From a checkpoint of a small self-supervised image encoder.
Model: 32-pixel images, arch perceiver, norm layernorm, activation gelu, patch size [2, 2], layers 14, width 192.
Training: soap at rate 0.0036, 11500 steps, batches of 256.
Data: trained on capsule endoscopy frames (Kvasir-Capsule), 42238 training examples, 69.7 epochs.
Rows from block 10 of a small self-supervised image encoder, named by matrix and row number. Rows with one number belong to one neuron. Each number is 128 + 24 x the weight over its row's rms, rounded and kept within 0 to 255. All counts start at 0. After the name is the row's rms in percent of the matrix's.
Before each neuron's rows are labels from the 100 images, of 14848, where the neuron reaches its highest value: "top examples" is what is common among them. Only what is clearly more common there than usual is listed. The data: capsule endoscopy frames (Kvasir-Capsule). In brackets: how many of the 100, against the usual share in percent.
# fc1: MLP up (model.blocks.10.mlp.fc1.weight, 768x192), inputs 0-191
# fc2: MLP down (model.blocks.10.mlp.fc2.weight, 192x768, transposed), outputs 0-191

top examples: finding: angiectasia (30 vs 1.9)
fc1.661 122 [194 128 163 128 128 128 128 184 128 128 128 128 128 128 128 108  99  66 128 128 128 128 128 128 128 128 128 109 127 128  36 128 128 160 128 128 128 128 128 128 128 128 128 128 128 128  83 128 128 162 128 128 161 114  91 128 124 128 128 128 168 128 128 169 128 128 128 128 128 128 103 223 128 128 128 100  86 128 160 128 128 128  99 128 128  95 128 128 128 128 128 128 128  80 128  71 177 128 171 128 128 128 128 179 128 111 177 128 128 128 128 128 128 128 128 128 128 128 128 128 128 202 128 128  81 128  88 128 128 128  99  58 128 128 128 193 128 128 138 128 178 161 128 128 146 128  59 161 128 122 128 104 148 128 128 128  90 128 128 128 128 128 167 128 128 128 108 128  83  92 136 118 128 128 181 128 128 128 128 128 128 128 128 128 128 163 128  70 150 128 178 128]
fc2.661 120 [128 128 128 128 105 128 128 128 103 128 128 109 128 128 162 112 128 128 128 166 128 128 117 128 128  91 128 128 162 128 128 128 111 128 128 128 137 179 128 128 128 100 108 128 128  93 128 165 128 128 128 128 162 128 128 128 128 128 128 141 167 128 128 128 128 128 128 174 128 128 128  66 128 128 128  80  56 185 128 128 143  86 128 176 128 176 128 128 128 128 150 128 128 128 104 128 152 128 110 128 109 128 128 148  88 128 130 128 128 128 128 128 183 128 128 153 128 130 128  99  93 103  69 128 172 113 128 107 128 128 128 128 128  55 128 158 128 128 128 128 168  72  63 128 128  89 128 128 106  87 128 128 176 128 128 128 128 128 108 106 128 128 128 128  40 198 152  57  87 128 128 116 136 162 128 128  67 178 128 128 128 128 128  65 128 128 128 128 128 128 128 153]

top examples: finding: reduced mucosal view (40 vs 6.2)
fc1.731 096 [128 128 128 128 128  91 128  91 128 199 128 128 128 103 128 128 128 160 128 128 182 128 128 128 128 128 128 128 128 128  84 128 203 128 128 123 128 128 128  45 128 146 128 128  81 128 157 128  78 128 128 128 128 128 128  97 128 128 195 122 128 128 128 128 128 128 128 128 128 128  72 128  81 128 128 128 128 128 128 128 128  66 128 128 128  99 128 175 128 128  70 128 128 171 128 128 128 128 128 151 195 128 128 128 128 128 128 128 128 195 110 128 128 128  97 107 128 128 128  73 128 128 128  77 168 106  51 128 128 128 128 128 128 128 128 128 128 128 128  85 128  78 128  73  69 128 128 183 128 128 128 128 128 128 128  81 100 128 128 128 128 128  70 128 128 128 128 128 128 128  81  72 128 175 128  92 128 128 128 128 128 128 128 157 128 128 138 126 141 128 128 128]
fc2.731 097 [128 119 188 108 128  64 128 128 196 128 153 128 128 128  99 128 190 128 158 128 128 128  73 128  73 196 128 128  91 128 128 220 128 128 128 128 128 128 128 198 128 128 180 128 128 128 128 128 128 128 128 128 128 128 178 128 128 128 128 128 175 128 128 128 128 106 128 128 128 102 128 128 155 128 204  80 128 128 128 128 156 128 128  82 163  99 128 128 128 128 128 128 128 128 110 128 103 128 128 101 128 128 128  82 128 128 128 128 128 128 128  65 128 128 128 128 128 128 128 128 128 128 110 128 128 128 165 128 172  69 163 128 128  91 128 128 128 128 128  96 128  70 112 128 121 128 138 128 154 128 128 128 219 128 128 128 128 141 128 128 185 128 128 128 157 128 128  78 128 128 128 128 128 128 128 181 128 128 128 123 128 128 128  93 128 168 128 128 128 128 128 128]

top examples: finding: angiectasia (29 vs 1.9)
fc1.536 104 [128 158 128 111 128  97 161 128 128  90 128 128  96 128 128 128 128 128 161 191 128 128 137 128 128 128 203 138 128  85 128 186 150 128 178 128 128 128 128 128 164 128 128 128 138 128 160 128 128  58 128 128  97 128  98 103 128  35 168  81 128 128 128 128 128 171 128 128 150 128 128 128 128  77 103 128 167 128 156 128 128 128 128 128  83 128  93 128  88 128 103 128 128 128 128  78 111 128 128 128 128 128 128 169 128  70 128 128 128 128 128 128 112 128 178 128 128 148 128 186 128 128  66 128 128 128 128 128 154 128 128 128 128 148 128 128 128 128 164 167 181 128 128 128 128  88 128 128 128 128 160 128 104 128 136 128 128 128 128  49  84 128 128  53 128 152 128 128 128 128 128 128  78 156 128 128 128 128 128 159 116 128 128 168 128 128  85 128 128 128 128 128]
fc2.536 106 [128 128 128 128 128 161 128 174 128  67 128 128 128 163 128 128 128 128 185 167 171 128 128 128 128 128 128  76 184 128 128 128 128 128 128 128 128 128 128 128 128 128 118 128 116 128 128 171 128 128 128 157 128 128 128 128 128  75 219 128 128 158 128 128 128 128 128 128 162 128 128 128 128 128 128 170 128 128 128 128 169 128  92 128 116 128 108 128 128 152 160 128 128 103 128  67 128 128  58  74 128 128 128 194 128 128 128 128 128 128 128 128 113 122 128 128  62 128 117 128 154 128  75 128 128 128 128 128  80 128 128  89 128 100 143 128 128 140 128 128 128 160 177 128 102 128 128 150 104 128 128 128  71 157 128 128 128 128  94 128 128 128 128 128 128 179  57 128 191 128 128 128 128 128 167 128 128  53 128 150  56 128 128 128 128 180 128 128 128 128 128 128]

top examples: finding: reduced mucosal view (28 vs 6.2); finding: ileocecal valve (26 vs 8.8)
fc1.629 086 [166  75 128 128 128 128  92 128 128 128 128 128 128 172 128 128 128 128 128 128 128 101 128 128 160 128  52 128 128 128 128 128 128 128 159 130 128 128 128 128 128 128 191 128 128 128 128 128 128 128 128 128 108  52 128 112 128  90 157  82 128 128 128 128 128 158 128 128 128 128 128 128 128 128 128 128  79 128 128 128 167 128 128 118 128 128 128 128 185 128 128 128 128 189  90 128 128  91 128 128 152 128 114  84 128 154  73 148 128 128 128 128 151 128 128 128 128   0 128 128 128 128 128  92 101 135  90 128 128 128  92 128 128 128 128 128 128 128 128 128 128 128 128 167 128 128  85  98 128 149 128  57 128 128 128 152 128 128 128  88 128 171 148 128 128 128 188 128 148  91 172 128 128  55 102 128 128 128 128 128 128 186 128  74 128 128 177 120 128 128 128 128]
fc2.629 089 [128 128 128 128 128 128 128 190 191 128 128 128 128 106 128 128 128 128 128 128 128 128 128 176  85 128 128 128  61  72 199 128 128 128 128 128 115 128 128 128 128 128 100 128 161 128 128 128 239 128 128 128 177 128  92 128 103 128 128 128 128 128  88 128  54 128 128  88 128  89 128 128 128 128 128 147 153 128  93 128 128  71 128 128 128 128 128 128 128 128 128 128  61 128 128 128 128 128 128 128  93 128 135  93 128 128 128 128  80 221 128 154  72 128  76 128 128 128 128 128 128 128 128 128 153 128 128 128 128  94 174 128  80 128 100 128 128 184 174 128 112 128 128 128 128 128 128 128  87  43 128 128 128 128 128 128 168 128 128 128 128 128 128 128 128 128 128 128 128 128 128 128 128 128 128 128 128 156 128 121 128 128 128 171 128 128 128 128 128 128 159 128]

top examples: finding: ileocecal valve (68 vs 8.8)
fc1.401 076 [ 81 135 128 128 128 208 128 128 191 171 128 170 142 128 128 128 128  95 128 128 128 128 182 128 128 128 128 128 128 128 128 128 128 128   3 128 128 128 128 128 128 128 128 128 128 128 128 128 128 128 128  94 128 128 128 128 128 128 128 128 128 128 128 128 128 128 128 128  95 157 128  81 131 128 128 156 128 128 128 128  57 128 128 240 128 128 128 105 128 128 128 128 128 128 128  94 128 128 128 128 128 128 128 185 128 128 128 128  81  96  77 128 128 128 128 176 128  74 128 128  96 128 128 203 128 128 128  29 128 128 141 128 128 128 128 128 128 128 128 128 128 128 147 148 128 128 109 128 128 100 128 128  82 128 128 128 128 146 128 128 128 209 135 128 170 128 128 128 172 128 128 128 128 128 128 128 128 128 128 128 128  91 128 128 128 176 128 128 128 128 128 128]
fc2.401 093 [128 128 128 128 128 128 128 128  91 128 128 128 154 128 128 128 128 128 171 146 199 169 128 128 151  56 128 163 128 209 128 128  90 128 128 166 128 128 128 128 204 167 128 128 128 128 128 159  57 128 128 128  80 128 128 176 128 128 128 128 119 128 128  60 128 128 128 128 231 114 128 128 128 128 128 128 128 128 128 128 128 128 193 128 128 128 221  41 128 128 128 128 105 128 128 128 128 128 128 128 128 128 128 128  74 128 128  69 128 128 116 116 128 128 128 128 128  94 128  73 128 128 128 128 128 128 128 128 128  85 128 128  60  89 128 128 128 128 128 128 128 128 128 163 128  80 114 128 128 128 128 128 128 128 128 183 128 128 128 128 128 128 128 128 128 128 100 128 128 128 128 128 128 128 128 128 128 130 128 128 128 128 128 128 128 128  78 128 124 128 128 128]

top examples: finding: blood fresh (50 vs 0.9)
fc1.243 124 [128 165 128 101 103 128 128  68 165 128 170  68 108 128 128 128  98  75 123 117 128 128 160 128 129 128 128 128 128 128 110 184 128 159 128 101 101 145 128 116 128 128 128 128 152  94 128 128 128 150 108 128 128  75 128 128  96 128 128 140 128 128  38 128 128 128 128  85  63 128 128 128 128 128 128 134 128 101 128 103  95 166 128 149 128 166 128 128 128 192 128 128 128 107 186 128 128  57 104 109 112 164 156 128 102 181 128  96 127 128 195 128 171 166 106 128 128 128 115 128 107 128 128 128  67  63 128 128 128 128 128 181 128 128 128 128  80 128 174 128  94 163 128 128 128 128 128 128 128 128 128 128 128 128 148 128 128 128 128 128 128 110 107 128 146 128 128 128 128  61 128 128 128 106 128 162 128 128 128 128 153  82 128 131 128 128 168 128 128 128 128 113]
fc2.243 113 [128 175  90 128 128 162  95 128 128 128 128 128 148 128  33 161 128  91 128 128 128  73 128 162 128 128 128 128  72 128 128 128 128 128 128 128 128 128 128 128 104 108 128 128 128 128 128 128 128  78 128 128  56  93 128 128 128 128 128 128 128 128 162 128 179 128 148 128 128  68 128 128 128 128 128 152 128 128 128 128 128 128 169 128 128 136 128 128 159 128 128 128 128  94 169 155 128 128 146 162 151  20 128 168 128 128 128 128 149 128 151 128 128 128 128 192 128 158 103 128 128 128 128 128 141 128 128 128 128 128 128 128 128 157 128 128 161 128 128 128 128 128 137 200 128  97 156 128 128 158 128 128 128 128 157 128 177 161 128 128 128 128 128 128 128 128  99  99 128 128 154 128 152 103  93  73 128  69  59 128 128 112 128 128  82 128  70 128 128 128  77 128]

top examples: finding: blood fresh (29 vs 0.9)
fc1.554 066 [128 128 128 214 128 128 128  66 128 128 128 128 128 128 165 128 128 128 128 128 128 128 128 128 128 128 127 128 128 128 128 158 128 128 128 128 128 128 128 128 160 178 128 153 128 128 128 128 128 128 199 128 128 128 128 128 128 128 128  88 128 128 128 128 128 128 128 128 128  85 128 128 128 128 128 128 148 128 128 128 128  49 128 128 128 128 128 195 128 128 128 128 128 128  83 128 162 162 128 128 128 128 128 184 128 128 128 128  98 118 128 128 128 128  56 128 128 128  63 128 128 128 188 128 128 128 203 128 128 128 128  89 128 128 128  95 187 128 135 128 128 159 128 128 128 128 181 118 128 128 128 128  80 244 128 174 128 100 128 128 128 150 128 128 219 128 128 128 128  73 128 128 128 128 128 128 128 128 128 128 106 128 128 128 128 128 128 184 128 128 128  81]
fc2.554 089 [128 128  72 177 128 136 128 128 128 128 128 128 128 175 128 128 128 171 128 128 128 180 128 128 128 128 128 128  49 128 184 128  96 128 128 128 128 128 128 128 128 160 128 128 128 128 128 128 128 124 128 128 128  96 128 128 128 128 128 128 128 128 128 176  92  67 128 128 128 120  46 128 162 128 128 173 154 128 128 138 104 128 128 128 128 128 128 155 128  91 128 128 128 128 128 128 196 128 128 179 128 128 128 128 128 128 128  69 128  97 128 128 128 128 128 130 128 128 128 128 128  72 128 128 132  64 128 128 150 128 128 128 128 128 128 145  88 128 128 128 128 128 128 128 128 128 128 128 128 128 128 196 100 128 175 128 128 119 128 128 128 128  58  92 226 128 128 217 157  97 128 159 128  41 128 128 128 128 128 128 128 128 156 144 157 128 128 128 128 128 128 128]

top examples: finding: reduced mucosal view (53 vs 6.2)
fc1.641 077 [128 112 128 128 117 128 128 128 128 128  85 128 128 164 128 128 128 128 128 128 128 128 128 128  89 128 128 128  33 128 128 128 128  66  97 128 128 128 178 128 180 128 128 100 128 128 128 175 128 128 166  58 128 128 128 164 128  88 128 128 128 128 128 128 128 128 128 128 128 128 128 128 128 110 128 128  64 128 128 128 128  76 128 128 128 128 128 128 128 163 128 128 128 128 128 128 128 128 128 128 128 128 180  55 128  57 128 205  42 128 128 128 128 128 128 128 128 128 128 128 128 128 128 128 128 128 128 128 128 128 128 128 128  69 128 128 128 128 128 128 128 128 128 128 128 128  76 117 128 128  95 112 128 128 128  86 128 128 128  56 161 128 128 128 128 139 128 128 128 107 128 128  79 115 128 128  48 223 128 128 164 128 128 128 128 128 128 128 145 128 189 128]
fc2.641 081 [128 128 128 128  84 170 128 128  64 128 128 128 128  83 128 128 128  90 205 128 128 106 128 128 128 128 128  72 128 128 128 128 128 128 225 128 128 128 128 128 128 128 128  44 128 128 128 112 128 128 128 128 185 128 145 128 128 128 113 128 128 128 196 128 128 128 128 128 128 128  94 128 128 128 128 128 128 128 128  52 156 128 128 128 128 128 128 128 128 128 128  62 128  76  81  40 128 128 128  55 128 128 147 128 128 128 128 128 128 128 128 128 128  81 124 156 128 128 128 128 128 128 128 128 128 128 128 173 128 175 128 128 166 128 128 128 128 128 128 128 128 128 128 127 128 128 128 128 162 189 128 103 101 128 128 128 128 128 128 147 128 128 103 128 128 128 110 128  53 128 128 128 128 128 128 128 128 128 105 128 238 128 128 128 128 128 128 128 128 128 128 128]

top examples: finding: blood fresh (42 vs 0.9)
fc1.435 081 [163 128 105 128 128 102 128 128 128 128 156 128 128 128 128 100 128 128 184 128 128  62 166 140 128  89 128 102 128 128 128 182 128 128 128 128 128 128  50 128 128 128 128 128 128 128 128  59 164 128 128 128 128 103 128 128 128 128 128 128 128 198 128  66 128 128 128  78 128 113 128 128  71 128 163 128 128  78 128 128 128 168 128 128 156 128 128 128 128  77 128 128 128 128 128  74  77 128 128 128 143  92 128 128 128 128 203 170 128  61 128 128 173 128 128 128 128 176 128 128 128 128 128 147 128 128 128 128 128 116 128 128 128 159 128 128 128 128 160 128 128 128 105 128 128  78 128 128 128 128 128  72 128 189 128 128 128 162 128 176 128 128 128 147 105 128 128 128 113 128 128 128 128 200 128 128 128 128 190 128 128 128 128 128 105 208 128 128 128 128 128 128]
fc2.435 086 [128 128  99 128 128 161  97 116 128 128 127  78 128 128  64 128 128 128  46 128 128 128 160 128 128 128 128 128 128 128 128 128 128 128 128 128  99 128 128 128 128 128 128 128 128 169 128 128 178 128 128 128 128 100 128  20 128 128 128 128 128 128 134 128 186  89 128 128 128 128 128  74 128 128 128 128 128 157 128 128 128 128 128 128 128 158 128 128 128 128 128 128 128 128 163 128 128 128 128 128 128 128  68 128 128 177 199 165 128 128 187 128 172 182 128 128 128 128 128 128  81 128 128 128 128 128 128 106 128 128 128 128 155 128 157 128 128 128  87  63 128 143 128 206 172  55  61  94 128 128 207 128 128 128 128 103 128 128 128 128 128 128 128 128  75 128 128 128 128 128 128 128 128 128 128  97 128 128 128 128 128 128 182 128 128 167 128 128 128 128 128 128]

top examples: finding: blood fresh (35 vs 0.9); finding: ulcer (26 vs 1.6)
fc1.552 090 [128 128 128 128 128 128 182 128 154  80 128 128  74 128 169 128 128  68 128 128 128 128 128  78 128 128 128 128 128 128 128 128 118 128  13 128 128 128 128 128 106 128 128 142 128 128 128 128 128 128 152 103 128 225 128 128 128 128 128 128 128 128 128 128 128 128 128 128 128 128  82 128 128 128 128 128 113 128 128 128 128 126 128 128 156 128 128 128 159 128 128 128 128  76 128 128 128 128 128 128 128 128 128 128 149 128 128 128 128  67 128 128 128 182  39 128 128 128 209 128 178 128 100 128 128 110 128 128 173 165 128 128 128 128  69 128 128 128 128 128 128 128 128 128 169 128 128 128 128 128 128 128 128 128 128 128 128 128 128 163 128 128 128 128 128 190 128  42 128 128 128 128 128 128 128 128  60 128 128 126 157 128 128 128 128 128 130 128 191  58 128 174]
fc2.552 106 [128 128 128 104 128 128 128 128 128 128  81 128 128 175 128  99 128 128 128 128 128 128 128 128 183  96 128  56 112 128 128 128 128  77 128 147  84 128 140 128 128 165 197 110 128 128 128  73 128  68 136 128 172  95 200 128 128 128 128 168  94 128 128 128 128 128 128 128 128 128 128 183 128 128 128 128  91 128 128 128 128 128 128 172 128  84 128 178 128 128 128 190 128  83 128 128 128 128 128 128 106 128 128 187 172 155 128 128 128 128 128 128 128 187 128 103 128 128 128 128 151 128 128 128  55 128 128 128 183 123 131  61 128 164  59  85 128 128 128 153 128 128 128 128 128 128 128 128 128 128 128 128 113 128 128 128 137 128 128 128 115  93 168 128 128 128 128 128 106 128 128 128 128 223 128 128 128 128 128 179 128 128 128 128 128 128 128 128  91 128 128 128]

top examples: finding: ileocecal valve (72 vs 8.8)
fc1.121 081 [128  66 139 128 128 128  73 109 128 109 128 128 128 128  86 128 128  96 157 128 128 128 128 128 128 128 128 202 128  99 128 128  39 128 101 128 128 128  68  49 128 128 100 128 128 128 136 169 128 117 128 104 128 128 128 128 128 128 128 128 128 128 128 128 128  88 128 199 128 128 128  56  77 128 128 128 128 128 128 128 128 128 181 128 128 128 128 182 155 128 168 128 178 128 128 128 141 128 128 142 128 128  83 128 128 213 128 116 128 128 139 128 128  89 128 128 128 128 128 180 128 128 128 128 128 128 128 128 128 128 128 128 128 128 128 128 128 128 128 128 228 128 128 128 128  69 110 141 128 128 128 128 128 128 128 128 128 156 128 128 128 171 195 128 128 137 128 128 128 128 128 128 128 103 128 128 128 128 128 107 140 128 128  43 128 128 128 161 128 128 128  88]
fc2.121 086 [ 81 159 128 128 128 205 128 128 175 128 128 190 158 128 128 109 117 128 103 128 128 128 128 128 128 128 168 128  91 128 128  97 128 128 128 108 128 128 128 128 128 128 128 128 128 128  71 128 128 128 128 128 128 128 128 128 165 128 128  90 128  85 128 128 152 128 128 159 128 128  80 128 128 128 128 128 128 128  54 182 128 128  89 128 128 128 128 128  73 172 128 128 128 128 128 184 128 128 128 128 128 128 128 135 128 128 128 144 128 128 128 128 128 128 128 128 168 128 128 128 146 128  97 128 128 128 128 101 160  91 128 128 128 128 172 128 128 164 128 128  80  95 128 128 128 171 128 128 152 128 128 182 128 128 128 128  21 128  33 128 128 128 128  74 128 128 128 101 128  97  75 198 145 140 128 152 128 128 128 108 103 128 163 128 128  59 128 128 128 128 128 128]

top examples: finding: blood fresh (37 vs 0.9)
fc1.152 109 [128 117 128 141 128 128 156 128 128 128 128 128 128 128 128 128 128 113 128 128 128 128 157 128  77 168 128 110 173  51 128 171 153 128 128 128 154 128 128 128 128 157 105 139 164 117 128 128 128 128 128  96 119 152 128 128 128 128 128  93 128 161 128 128 128  92 128 128 128 128 140 128 188  75 128 128 128 128 128 128 128 111  87 128 103 128 128 128 128 128 197 128 128  78 149 128  91 128  49 128 159 128 128 128  87 128 128 139 177  91  99 195 128 128 128 128 128 123 200 128 128 151 128 128 104 233 128 181  98 128 128 128 128 128 128 128 128 128 128 128  88 128 128 128 128 128 128 128  82 177 130 128 128  97 128 128  98 128 128 128 151 128 128 197 119 128 102 128 128 128 128 128 128  74 128 128 128 166  77 128 190 128 128 128 128 128 128 179 136 128 128 128]
fc2.152 109 [128 128 128  78 128 128  80 128 128 179 128 161 128 153 128 128 128 128 166 147 149 128  99 128 182 128 128 128  89 128 128 128  87 128 128 128 128 128 110 128  92 128 213 128  93  95 169 128 151 128 153  98 128  68 128 128 128 129 191 128 128 128 128 178 128 135 128 107 128 128 128 165  96 128  89 128 128 128 139 128 128 117 125 128 128 144 128 128 128 128 108  49 128 128 194 128 127 148 128 128 128 128 128 201 128  94 128  84 128 128 111 128 173 128 128 128 128 128 128 101 128 128  90 128 128  63 128 128 180 128 128 163 128 128 128 128 161 128 169 128 174 128 128 128 128  96 128 143 128 128 128 128 128 128 165  79 128 128 128 120 137 128 128  68 108 128 128 128  99 128 128 128 128 128 128 128 166  64 183 128 128  98  84 128 128 128 128  84 128 128 128  87]

top examples: finding: reduced mucosal view (39 vs 6.2)
fc1.392 083 [175 128 128 128  93 128 128 128 175 128 128 166 128 128 128 199 128 128 128 159 128 128 128 188 128 128 128 128 128 128 128 128 128 128 128 128 128 128 128 187 128 128 128 114 128 192 128 128  93  47 128 145 128 128 128 128 128 128 128 128 128 128 128 183  91 128 128 128 128 128 128 128 128 128 128 128 128 128  77 128 128  78 128 128 170 207 128 128 128 139 128 112 128 128 128 128 128  34  48 128 128  84 108 128 128 118 128 128 128 128 128 128 128 128 128 128 128 128 128 128 128 128 150  77 128 128  72 128 128 128 128 128 128 128 156 128 111 128 172 128  72 128  87 128 128 128 140 128 128 128 199 128  99 175 128 128  91 128 128 128 128  94 128 141 128  71  58 128 128 114 128 175 128 128 130 128 199 128 128 128 128 128 128 128 107 128 128 128 150 101 128 128]
fc2.392 088 [128 128 128 128 128 128 128 128 128 128 128 128 118 128 144 128  69 128 128 128 128 128  12 126 128 128 128 128  75 128 128 128 128 168 128 128 128 128 128 128 128 128 128 128  71 128 128 128 156 200 128 128 128 128 128 128 128 128 128 128 128 128 161 128 128 156 128 128 170 128 130 128 128 128 128 128 147 128 128  83 170 128  81 104 128 128 128 179 128 159 128 128 128  54 112 128 128 128 128 128 128 128  90 128 128 128 128  91 128 128 128 157 103 128 128 128 128 128  84 128 128 128 173 128 128 143 128 172 229 128 128 128 128 128 128 128 128  94 128 128 128 109 128 128 125 128  76 128 128 128 128 128 128  99 128 128 128 128 128 128 218  98 128 128 128 128  81 107 128  48 128 128  75 200 128 128 128 128 128 128 128 203 128 128 128 128 128 179 128 128 128 128]

top examples: finding: reduced mucosal view (58 vs 6.2)
fc1.42 093 [ 66 128 128  48 128 128 128 128 128 178 128 101 128 128 128 191 128 128 128 128 128 168 128 137 128 128 128 128 128  67 128 128 107 128 128 128 128 128 111 128 128 128 128 128 128 128 128 128 128  52 128  74 128 128 128 128 128  95  87 128 128 128 128 128 128  68 117 128 128 128 115 128 108 190 176 166 128 128  86 128 128 128 204 148 180  37 128 170 128 128 128 196 128 128 172 128 145 128 128 128 128 128 128 167 128 152 128 128 128 128 128 128 144 128 128  75 128 128 128 128 128 128 128 128 128 128 128 128 128 128 128 128 128 123 128 128 230 128 108 128 155 128 128 128 128 128 182 152  88 128 128 158 128 128 128 128 128 128 128 128 128 148 128 128 128 128 128 128 128 128  92 128  96 128 128 128 128  68 102 128 128 128 128  86 128 128 183 128 128 128  92 128]
fc2.42 094 [115 128 128 128 128 128 128 128 173 163 128 128 128 128 128 128 102 128 128 128 128 128 128 128 144 128 128 128 128 128 203 128 128 128 128 128 128 128 128 128 128 128 128 119 128 187  53 102 207 128 128 128 128 128 128 128 143 128 128 128 109 128 128 128 128 121 128 128 128 128 128 168 151 154 128  83 128 128 128 142 128 128 128 128 128 107 128 114 190 128 128 183 160 128  97 128 128 151 155 128 128 187 128 128 128 128 128 128  41 128 160 128 156 128  98 128 128 128 173  55 128 128 128  67 128 128 135 125 128 128 100 128 128 128 128 128 128 156 128 128 128 128  90 112 174 128 215 128 128 128 128 128 210 128 128 128 128 128 128 128 128 128 128 128 128 128 128 128 128 128 128 183  97 128 128 128 128 118 128 119 128 128 236 128 128 179 169 128 128 188 128 128]

top examples: finding: reduced mucosal view (55 vs 6.2)
fc1.593 071 [128 128 128 128 128 128 128 128 128 128 162 128 128  60 128 128 182 128 105 128 155 128 128 128 128  51 128 164 166  72 128 128 128 128 146 143 128 128 128 128 128 128 128 128  93 128 128 128 128 128  96 128 128  48 128 128 128 128  93  71 128 128 128  97 128 128 128  67  73 128 128 128 177 128 128 128 128 128 128 128 128 128 128 128 128 128 180 128 128 128 128 128 128 128 128 128 128 128 197 128 128 128 177 128 128 128 128 128 128 128 145 128 128 128 128  38 128 128 128 230  68 128 128 128 108 128 128  58 128 128 128 128 128  72 168 128 128 128 128 128 128 179 110 128 128  75 128 128 157 128 128 128 101 128 128 128 128 216 128 128 128 128 128 128 128 128 128 128 128 128 128 156 128 128 159 128  71 128 128 128 128 128 128  89 128 160 128 128 128 128 128 128]
fc2.593 058 [128 128 128 128  64 128 128 128 128 128 128 128 128 128 128 100 128 128 128 128 128 128 128 128 128 128 128 128 180 128 128 128  79 128 128 128 128 128 128 128 128 128 128 128 128 128 128 110 128 128 128 128 128 128 128 128  64 128 128 128  87 128 128 128 128 128 128 128 128 128 128 128 128 128  83 128 128 128  37 128 103 151 128  85 128 185 128 128 172 128 128 128 128 128 128  42 128 166 152 128 128 128 128 128 128 188 128  49 128 128 128 128 128 128 128 128 128 174 128  59 128 147 128 128  75 128 128 158  67 128 128 128 128 128 128 128 128 128 128 128 128 128 128 128 128 128 128 128 128  35 128  31 155 128 128 128 128 128 128  59 128 128 128 177 128 128 128 128 155 128 128 128 128  44 128 128 128 128 128 128 128 128 164 128 109 128 128  48 128 128 128 128]

top examples: finding: reduced mucosal view (28 vs 6.2)
fc1.19 106 [128 124 128 110  78  57 128 166 128 128 156 127 145 128 128  89 128 128 156 175 128 128 128 128 128 128 128 128 128 128 128  96 116 114 128 128 128 128 128 128 128 128 128 128 128 128 128  80 128 209 128 128 128 128 128 128 146 128 128 128 128 173 151  52 137 128 128 128 128 128 128 128 128 128 128 128 128 162 128 128  79 128 177 158 128 128 128 128  91 128  41 128 128 195  37 128 169 128 128  80 178 128 128 128 128 128 128 128  76  96 128 128 128 128  68 128 128 128 113 141  89 162 128 128 128 128 128 128 128 128 128 128 128 128 165  89 128 128 128 128 128 128 128 128 128 128 128 128 128 128 155 128 128 128  91 128 111 128 128  86 128 128 128  95 128 128 128 120  70 160 128 128 128 128 128 128 128 128 128 128 128 106 128 128 200 175 207  66 128 128 128 161]
fc2.19 107 [181  62 128 128  62 128 144 192 128 128 128 128 128 128 128 128 128 128 128 128 128 128 128  81 128 128 128 128 128 128 128 128 128 128 128 141 128 128 128 172 136 128 119 146 128 128 128 128 128 212 128 128 167 128 128 180 128 128 128 128 128 128 128 128 128 128 128 102 128 175 128  83  96 128 128  79 128 140  37 128 128 128 128 104 193  54 128  93 128 128 128 128 128 191  80 128 128 128 128 128 128 108 128 128 128 128 128 128  89 114 128 128 128 128 128 132 128 128 128 128 128 159 128 193 128 128 128  79  65 128  67 128 128 128 128 159 142  73 176 160  90 128 128 128 128 128 169 162 128 128 128 128 128 128  87 128 144 128  78 128 128 128 128 128 120 128  77  81 128 128 128 128  75 128 128 128 128 128 128 128 128 128 128 128 128 128 128 128 128 128 134 182]

top examples: finding: angiectasia (43 vs 1.9)
fc1.557 087 [128 128 128 152 167 128 128 128 128  84 128 128 128 128  96 128 128 128 128 128  99 191 128 170 128 182 128 128 128  76 128 128 128 105 128 227 207 128 128  61 128 186 128  69 128 128 128 159 128 128 128  69 128 128 108 128 128 128 128 133 128 128 128 200 128 128 128 128 128 128 128 182 128 128 128 128 128 101 128 128 128 194 128 128 128 128  98 161  63 128 128 128 128 128 128 128 128 128 128 128 128 128 128 116  91  57 128 112 128 128 102 128 189 128 128 128 128  98 128 128 128  80 128 128 128 128 128 128 128 128 128 128 128 128  94 128 128 128 152 128 128 128 128 128 128 128 182 128  70 128  77 128 128 128 189 157 128 128 128 128  99 128 128 128 128 128 128 110 128 128 128  73 128 128 191 128 128 128 128 128  85 117 128 128 128 128 128 128  90 128 128 128]
fc2.557 093 [128 128  91 128 128 128 128 128 128 128 128 128 128 128 128 128 128 128 128 128  82  65 177  93 128 128 168 128 128 128  61 128 128 128 157 110 101 128 128 128 128  75  87 128 128 128 128 128 128 128  96 128 128 128 128 141 171 128 128 128 128 182 128 102 178  82 128 128 138 128 128  68 184 128 150 133 128 128 125 128 128 128 128 128 128 128 128  55 128 128 128 128 128 128 128 128 128 128 128 128 128 128 128 148 184 128 128 128  93 128 128 128 107 188 109 128 128 128 128 128 128 128 128 128 128  61 128 128 128  73 128 113 128 108 106 128 128 128  83 128 128 128  93  59 128 128 128 154 128 128 171 128 128 128 128 128 128 128 128 128 128 128 170 128 128 128 110 128 142 128  73 128  70 207 128 128 128 128 122 128 154   8 183 153 128 128  99 146 128 128 128 128]